A small self-supervised audio encoder (BEST-RQ), trained from scratch.
Data: 39062 training examples, 102.9 epochs.
Rows from block 2, named by matrix and row number. Each number is 128 + 24 x the weight over the matrix's rms, rounded and kept within 0 to 255. All counts start at 0.
# conv: width-3 conv, dilation 2 (model.blocks.2.conv.weight, 256x256x3), inputs 43-85, a 3 kernel for each
conv.207 [181 167 109  92 172 112 112  97 148 129 127 168  92 170 108 126 148 110 157 131 123 123 120 134  88 183  62  87 145 140 134 110 177 107 141 104 100 107 189 120 148 148 111 173 126 129 128 130 122 137  95 140 127 117  95 177  84 141 112 136 112  85 116 116 101 158 129 146 173 118 158 144 103 123 141  99 148 112 117 170 144 131 134  93  97 114 142 169 203 100 137 102 122 125  98 146 106 123 142  97 180 143 126 102 134 152 107 131 147 119  83 148  86 125 145 111 146 125  77 126 157 150 126 123 128 162 111 128 141]
conv.208 [103 117 121  86 120 143 177 120 136 119  98  71 154 145 103 140 152  99 118 107 132 112 113 152 130 168 141 132 137 136 130 113 127 130 153 135 148  97  88 130 117 165 125 141 149 119 148 136 104 169 116 116 130 105  90 162  76 117 138 138  87 103 139 126  98 182 159 111  88 124 141 102 135 111 113 128 109 121 161 109 128 145 164 104  75 159 106 161  90  77  81 113 143 149 108 157 145 151 166 113  72 144  95 149 143 148 101  82 149  80 114 123 116 115 122 160  98 125 117 109 146 136 153 117 113 130 100 133 134]
conv.209 [137 171 119 135 121 147  87 119 108 132 128 129 103  91 130 124 155 144 124 137 112 153 115 143 181 148 108 126 130 164 115 142 141 145 142 103 121 136  89 143 107 167 136 127 111 149 189  80  97 116  90  72 133 158 138 142 110 113 101 119 108 115 119 116 125 124 111 120 121 138 171 120 160 136 131 135 136 131 137 150 157 171 144 142 133 111 135 146 136 148  92  98 138 131  90 116 135 175  90 117 111 135 116 133 205 127 159 131  99 125 136 166 130 108 128 119 168 139 130 102 132 108 124 137 159 134 135 113 119]
conv.210 [108 100 122 130 176 119 129 111  97 103 100  84 124 124 141  72 131 124 103 120  84 108 110 123 127 136 116 162 143 154 133 143 119 138 134 107 115 129 176 127 109 169 111 136 136 131 101 128 142 141 149 121 138 143 102 162 152 123 102 128 134  91  91 129 123 111 105 136 115 103 115 144  92 114 158  88 142 137 164 142 131 117 127 114 152 148 119 108 123 112 132 133 150 126 129 132 100 148 131 150 178 133 167 121  77 121 116 119 108 100 148 111 125 154 147  86 133 145 122 142 135 132 157 100 148 168  82 152 100]
conv.211 [117 108  99 115 152 144  74 140 127 136 141 157 102 101 106 132 100 144 185  97 117 135 146 126 137 155 119 144 150  86 116 164 142 154 141 107 127 170 124 149 111 154 146 118 116  99 177 105 135  83 153  93 162 146 138 146 118 119 175 175 113  86 124 182 134 113 118  82 131 116  86 142 146 126 136 137 125 146 138 139 173 116 176 148 126 157 133 144 151 147  98 158 108 151 171  98 144  67 119 165 104 153 131 131 108 143 155  82 174  95 124 146 121 120 112 135 134 141 113  87  94 146 154 167  94  77 101 107 144]
conv.212 [139 137 104 131 106  93 137 138 123 147 112 107 151  98 108 136 116 120 136 121 135 165 129 114 167 134  92 130  37 193 169 141 120 135 117 134 159 157 112 124 128 146 109 153  91 136 176 110 128 133 151 111  84 125 116 124 144 100 105 141 132 142  91 116 165 123 149 109 150 136 149  80 110 146 154 102 154 101 130 118 118 111 154 136 118 156 124 107 162 138 121 130 129 111 156 163 154 108  89 123 140 125 136 120  89 141 106 146 135 169 163 123 103 127 170 105 112 160 136 125 178 118 101 139 206 144 160 145 101]
conv.213 [140 101 132 121 101 142 124 157 159 131 139 114 133 143 127 168 143 100  89  92 142 117 103 133  65 107 129 145 161 133 157 120 102 133 126 116 137 147 132 135 143 121 141 153 100  99 167 143 107 164 108 130  86 168 108 144 103 124 142 145 137 138  83 115 108 103 114 129 144 128 118 147 140 162 111 144  90 161 106 152 142 147 127 148 107 163 150 136  93  98  75 172 110 109  91 155 143 101 117 102  93 123 140 104 142 155 152 150 178 131  86 139 146 109 118 113 110 121 108 155 131 120 164 151 136 105 137 169 118]
conv.214 [106 156 139 113 103 105 135 132 147 124 129 137 126 172 116 132 104 137 105 135 131 103 123 116 109 126 123 135 134 105 125 110 144 154 130 121 139 142 114 100 146 100  79 117 140 137 115 136 158 122 139 107 103 126 164 132 146 158 137 137 124 102  71  97 158 142 134 124  69 121 110 148 145 111 106 136 127 117 124 203  87 126 171 170 145 143 123 181 156 161  97 116  99 116 117 112  90 137 130 127 109 150 106 140 164 147  81 128 123 105 149 128 108 177 124 101 179 150 121 111 114 163 151 126 141 115 121 133 145]
conv.215 [150  84 122 110 117 131 121 103 146 142  88 168 114 111 129 167 138 111 153 104 124 154 139 128 112 116 189 106 146 108 144 128 111 117  92 152 130 105 155 151 107 194 115 136  69 134 126 164 185 101 124 123 102 108 114 163  91 134  77 152 136 134 130 135  91 148 162 120 122 130 103 133  95 130 141 133 104  96 114 142 133 151 135 109 132 139 135 111 207  93 142 142 125  97 158 175 111 166 134 152 122 141 121 168 133 116 101 112 117  99 162 130 171  69 138 110 176 139 119 103 123 126 149 146 152 138 150 129 154]
conv.216 [132 143 152 129 110 148 124 129 132 138 127 190 162 107 108 150 154 111 131 174 122 135  86 166 197  81 154 138  81 124 132 114 103 150 146 135 148 157  99 134 148 147 101 117  91 115 120 115 140 104 125 117 152  93 124 155  88 127 118 118 126 114 126 108 170  97 125  89 136 112 175  98 118 128 137  99  95 152 120 130 129 124  79 140 170 110 140  79 127 132  91  91 123  91 134 120 103 143 127 148 138 128 109 151  97 120 169 127  63 131  93 101 133 154 102 134 110 145 119 126 101 114 144 104 152 132 131 142 131]
conv.217 [110  86 138 124 138 169 144 134 122 151 139 142 104 166  83 169  84 136 147  76 173 126  99 112 139 151 152 127 124 100 131 141 119 147 141  98 124 108 132 101 130 138 135 101 127 162  95 146 113 132 130 143 127 129 124 149 104 130 145  89 128 138 187 124 100 138 133 155 107 193  93 135 174 115 156 129 103 149 163 113 123 144 146 130  90 164 102 113 165 119 124 163 108 141 108 176  95 128 124  98 156 101 137 129 143 146 129 142 121  99 118 144 128  98 103 187  74 122 128 111 148 181 185 124 139  97 142 160 121]
conv.218 [180 129 129 124 112 175 147 144 110 136 137 163 130 107 116 177  92 146 136 101 115 140 172 141 148 126 140 147  99 139 131 118 134 135  71  86  97  92 115 129 173  81 133 156 134 105 118 132 163 109 147 116  71  88 115 131 171 120 142 138 132 187 153 123 153 144 129 120 132 123 146  95 127 101 143 155 150 178 139 154  98 127 118 148 132 121 143 132 157 122 109 106 156 113 121 149 151 128 131 134 132 149  85 155 146 135 130 103 129 121 115 115 146 161 156 130 140 158 119  98 117 147 171 119 165 125 131 143 108]