Weights of a small self-supervised audio encoder (BEST-RQ): trained on synthesized solo parts of chorales (CocoChorales), 102.9 epochs.
Rows from block 5 of a small self-supervised audio encoder (BEST-RQ), named by matrix and row number. Each number is 500 + 25 x the weight over its row's rms, rounded and kept within 0 to 999. All counts start at 0. Numbers have three digits each.
After each channel's rows are labels from the 100 clips, of 14848, where the channel reaches its highest value: "responds to" is what is common among them; "peak on" is the class under the peak. Only what is clearly more common there than usual is listed. The data: synthesized solo parts of chorales (CocoChorales).
# conv: pointwise conv (model.blocks.5.conv.weight, 256x256x1), inputs 0-127

conv.20:529504499513495478500505487513492535495496488529453477470536503484529501443527504459477462520555493534459536478471526462516539505481477468483500485464520509482487460494485504509507484511484474531535546533498522523465498456458522515483507521477508516529491509516541489490520485446479507505513490483490504488506501481533469491537480498499501526480543506466513465513508482477501498550494
responds to: note C#5; oboe; note D4
peak on: C#5; D4

conv.220:527496456520483443499510510462543494543546538509506536504513521511524485459503445469486525520466481503489459555521544463481521487482521496504499515500499487488516490483511455501467493464524508512517465541496549465509472518502495491489484494516504501472530503532498476483505490481494536519487503509514491517474446491498496473468532494470513522553512503526471456497487477492500498471555
responds to: note G#4; note A#4; note C5
peak on: G#4

conv.166:498493452501457514516506533517498492501538515532488456503509481502489510491489511471512476480465465482495500454506521529556472495481511468539494509502529504485461482548468525528457500548484442502507472514530517493502513508429493483527512534499538504509474510469543558499527450470518471486508509511476501494517508460519468533472478455472487516472512507487521479502518445522533496478474
responds to: note D4
peak on: D4

conv.224:477453509477507507492474506475447536490504459504476479486529466495541473499470499539518570491496481485486500445502531537482502516513464499474516445490483516526511518481523495490479461474513529486491552502454509518481536484490481514485540510496512451491512498530490481509502510530478501525477498507496516474481482520523495514530496534508490496541506493500473500476491509489519483507491
responds to: note G#4; violin; note F#4; note A#4
peak on: G#4

conv.159:497480515482490514488447520472531522530519495488557545521490479476501516492515466507467482524500525492509445482512489495510483494526489474489461502472538510539518507477487550531527497496494508511438500522499495510457501460476488457516485515480507501509495534428482515478451531532515475497540469487499522473497504455543464474514495474532475481479441484514537490500499493457480500496481
responds to: violin; note A#4; double bass
peak on: A#4; A3

conv.97:488547521487523527476491491475535512527513515484560474489560473480512539495496514500484486527520487500440504523533526512491560489491496510493515505461541501526464510531519525547481496512468515508485500550464500487491527466511541518460517478518560498463480487537468544527448483492486520504542491507491465525493464464494508545502501490512512527495475496499488456511485487519482476513509
responds to: bassoon; violin; note G#5; note F5
peak on: C4; G#5

conv.200:539544480517487495506478519504543468523497482508498490502504476509477477527538500530504484503493485508489505525516514524496518451506475472528491502443454466477531538477511507494537468479549523508509459521468462541517506536541517489484481510529540487474467446487492534517509493523495517480494481525523504518498524519515533479515508491509504458528459516520511453454497484511456500477513
responds to: note G#4; clarinet; note F#4; oboe
peak on: G#4

conv.187:515518527504504495485496471517506496489509510489513512505530495489458476532518544494509513491485511468462508497528490496519487509495495519452490488482483521493548513507470526500508512484510503493490510522508466490489517507570522531484485494463488486468515500490489505517482492465492537497524508501500555498471498546417506463522486573518464501479530522500520486508465526497475535445485
responds to: clarinet; note G4; note F4
peak on: G4

conv.27:469481548478460452482442522500520503517446530523470482484466500527485502534499495530509500491503465508483521503492492548509524497465494526511455494526497505546490507455494555500485476482480466546526479485468473465530467469473460518524466513481498482491476474494481476486503518536513505476461466528494487499551500495472503457529467511501507504478514475487524486511510484482506515544484
responds to: violin; trumpet; note D#5; note C#5
peak on: D#5

conv.93:491509511533484519478509506525520486442488482545509445491463483494494498520496497535478494485489526468492472476461492523507529455502480496512571459496490481500524422490519522514502474514532468538516500499491516472501501504500466516552511487512493563500477509504504477522496537515510474526530521463488497500475496507529540492478421509508519550527483533507506479500517530465505491523472
responds to: note C#5; note D5; note B4
peak on: C#5

conv.37:485495513463495503495502508473547502507503520484517524479464494515529459477507517509475518480517496487498511527497498530487475477544499536492489490483454510539495453475485510474539471443538512523459503473540503448468511469497495511508488471469535489494492507477522483507495486511514467509496531461495471450511476502465451504534473538547503499488483467492499504490456477523503509496494
responds to: note C#5; violin; note B4; instrument: flute
peak on: B4

conv.115:505498512486527520505510483510472517492481497539563551473501436436472489545514476530467475502522448500445528493506487512548520478488522449503492499521527504485511520512502516518471482511516466512500494521518501525491501502476493498465514491528500497513478521503519511530507466476512482494477477502540528472464447494495522541471480488495509524508495499474496547522503548491500510519512
responds to: bassoon; oboe; note B3; note C5
peak on: B3

conv.116:431528506506482515493556565471511506492495502494488546531482440490480539506547496470477503453491552505469514496495539470472444499492505461500521520488496474471508527504469490479472459544490515518478485511500499496491518494473483462506493547483487510480483460513504480481526489451502518501513497503551515487519515519527471515478499561526527485515504501549527494488482493452503483464527
responds to: bassoon; note G#4
peak on: G#4

conv.103:503489501521491479489529470506493476462461487508464495516507512493504527452524533519478476483540512481524537467462513519502483494449502480496487507469472513506457521486511518494481465530520472526463465528500480498479479512518479463531485511484510539474494503506486488553494441578479527522490507480503520517536547497504499511526521460515481498484475508469548478472481542491529468453492
responds to: violin; note G5; viola
peak on: G5

conv.161:496522515522489516514519529501459503535515452479463482486565542498508480495562527506489522490508496481483518454544558467479515465521445503524526488464522472543496467523490493481525478534526528481480539509546543455517525522486485498531505499519502521490545493484498474486494500508453527515479481551543504517469462524511510493490480457506527464531490517518472531497503484479499467485515
responds to: violin; note A4; note E5; note B4
peak on: A4; E5

conv.66:470492536493429492464507509543498530487466511537465548514505475481461487527483544490512542518499492558464463514516513480480485507489525504484500511495495510481520541516515474463469558484500490503475541460520500537511505484495455501514545513506501526512492528483482496534466502467500513508495503472483496484474523513483508492530479505495491487516517512491504476495526472490495508448484
responds to: note G#4; note F#4; instrument: clarinet; saxophone
peak on: G#4

conv.231:485517536502477475538460532519464489508516530488511556524523479502481511532566472523498420481508472527536522476497490508484504497483437497470481500556481465481468476534492506552504500567515468494527508524513527504505493527474479493497457505462513487528523492468542495474488467461482495522495480479480479509475496511507512503500498506495519496517546520491515495469493475497468509492487
responds to: clarinet; note C4; note F4; note D#4
peak on: C4

conv.68:467498498497461513500512496501506497484532493514449490520494502490515545484463470460544503493451523519475486478465478476482485468478525503513488496566498506471491472521480501505504486494531526495525469492462503525489471522502499476469462523501488449508495522554507472511523508452514476517458527496460471503491495520554482534495464514500531463463473534530496512511508506508459497504479
responds to: clarinet; note F4; note D#4; note G4
peak on: G4; D#4

conv.46:531508510517514535481454498508495504580519498513552510509481506509519477463508473546483468534489453504475522497485508542461509464536500511500543511500486460497507512478496497488474468534524497499505541478478542484465496479521483460497484520519485461519486475476527481492490486504474433503490535476512465517540498488541498507465496498492507472490492453515524498509501500529497515503459
responds to: clarinet
peak on: silence

conv.44:515539528500513555541472520542438467531494505519437511520478516503481461505454479480551502545510518444478469563478467537516518519501548511473514483545493502439455543507517492474450521512538497518497496509483495503502428513483514470524505481486520505510510477487552485503485530532503511505522516505476493525552473487487507499514497465520524513515497520457494486490496530482516509479514
responds to: clarinet; note F4; note E4; note F#4
peak on: F#4; F4

conv.163:505496510480517460482540522509527490528474505518498477518539522507539533511479503539557556495519529496471493485516492474518525481463490500456508478541549512479567493517507483501502539483546482509481548534476522538503517515515510490505514508527520469495472486500498488531531530515514514494500472494495467499519507483512462486462510507515470488502469558574493497501520510494486511493487
responds to: note G#4; violin; note G4
peak on: G4; G#4

conv.237:501537516509519536535478483522458536475499505495505503480523503477521497504506418508518492496486501525486491485480521459475508461523503492522482490533520496506501487493500503506482524494523475525477493516510538474492454513463539478518504481548534497510541520473501512527471485507468520506497454528533482491494514477582516528523479528509501494445508463504505462521514532484501475502483
responds to: clarinet; note D4; note E4
peak on: D4

conv.188:509540496476502505514480490510482477473484532518437496539546491474512544460474486516510546498491470542514488513503550510489514506526487526501542519501502482527486489513493471545478504490492527497453460500506516496515507495482518494505470464541519472469472473501522483446497507519510507484517486511482495529511484509508487506496486488508518458534531522510506518493539529505489497469571
responds to: note D4; clarinet
peak on: D4

conv.124:472468512494519528495482523519496477541525532519512503518564497485517526487541503514497533535485478477492490462531500468511548497504531498518487444511479506495495456500489498464546472507486519522530490493514525464486513476483522486446530482521490499491533455534475510519505514502510522493491468501522496519540487480473530505516514486513528511505501545494485486516513535450488469516480
responds to: violin; note G#4; note C5
peak on: G#4; C5

conv.174:516497517477511530502520477514525499480486469473473511530499507491519481496517509466545504493509497566486516467497506518439479499514505481482549543494471497498515478497498510534521493525490517485484531476537530482517492484473537506496482489501509472486549451508512515489445519473487513527475502482513478526472518501497473529488457489519469467548496512501522497498481487462498507446525
responds to: violin; note F5; bassoon
peak on: F5

conv.62:453496499507479463523512521504467485446469484509495547527504483475519517512487472503486552509462466558492484544521530540498534490494515555495532490538487474477490491507490488496485498523532512504486481494510485499511530494526499476494502484525520496503473506541508529543474506484470509524492473523508473491508480524471518545516481490494476492501475526513470516474509501454527494523494
responds to: note G#4; viola; note G4; note A4
peak on: G#4

conv.137:499515528491488465512457465488478550544501496469500504501492471504480485512511546486542504503520483505503465491531510491490480527517523523489521522477521503515513513488513549492455507472506502463482511508501449540464492477470485518516471487458475510483466519475503480502505541466492507452519540465586532506485495522406477498484496519517495515469512532488480513497508518566519521497509
responds to: bassoon; note B4; note C#4
peak on: B4; C#4

conv.1:517495518457498495517517495492534493524521474490516517484493517475501511499516445477472490502474522530505493505501542500486554500492506468512486443485512488546489482490512512538506532500472531516506548473464532483500466480436513514541494481474540482485506475510494491488496525505463522485471481506512496485531485445531559483528468558500513496481476476468500504512511499468470502490507
responds to: violin; note C4; bassoon
peak on: C4

conv.198:478531486488513501523526499479521504495461482495509475530512535455463510494552510521493488487526519556504526475524512484528527517476563512504499499484516518546489517582460489538556524495492498536478485514459535447472495476456461464465510493478458491483501443488514513491480505502494510520515484503486504468511499503509497470476485461518519486481546527524505490532490494522520518499508
responds to: note C#5; flute; oboe
peak on: C#5

conv.239:497497498497488478519465504476472511474547489507438494488482511501482484444511485531546494476541500490492475497499504487454534511524524515522473466466509484462519523497499488496518492497535507476462536509500526510533554514498508524489558513541495506514479497478464463502499506492475506478522509534461517523466526533526521522484480521485558535542555473526498449490454518457507506498569
responds to: note C#5; note B4; oboe
peak on: C#5

conv.140:514474520506462488506511491513523481521510506497472523517540509509467493476486452501509456482522498499529503480493476484510500474497469490499477502561457506485493513470485469494502490480511484470511489505469512442488504494517513498515485490487482486513475542496490521505497514488487453474480501499503445511503478473526483493491520502492450489481494492508472504502468481494477458539504
responds to: clarinet; note F4
peak on: F4

conv.202:519526461522476441496511510527543521524501547428510491455496511474490484517529463502537485501514476514499538487460451491480493485486525467508500508498556550504505524523533497435516517469471523538501497549509495495483509537504474498443513490475448497504503479471561512514506486510483505522512492513477519515543482491520460531488480484466492507474488500516488475508489453515541514513513
responds to: bassoon; oboe; note C#5
peak on: C#5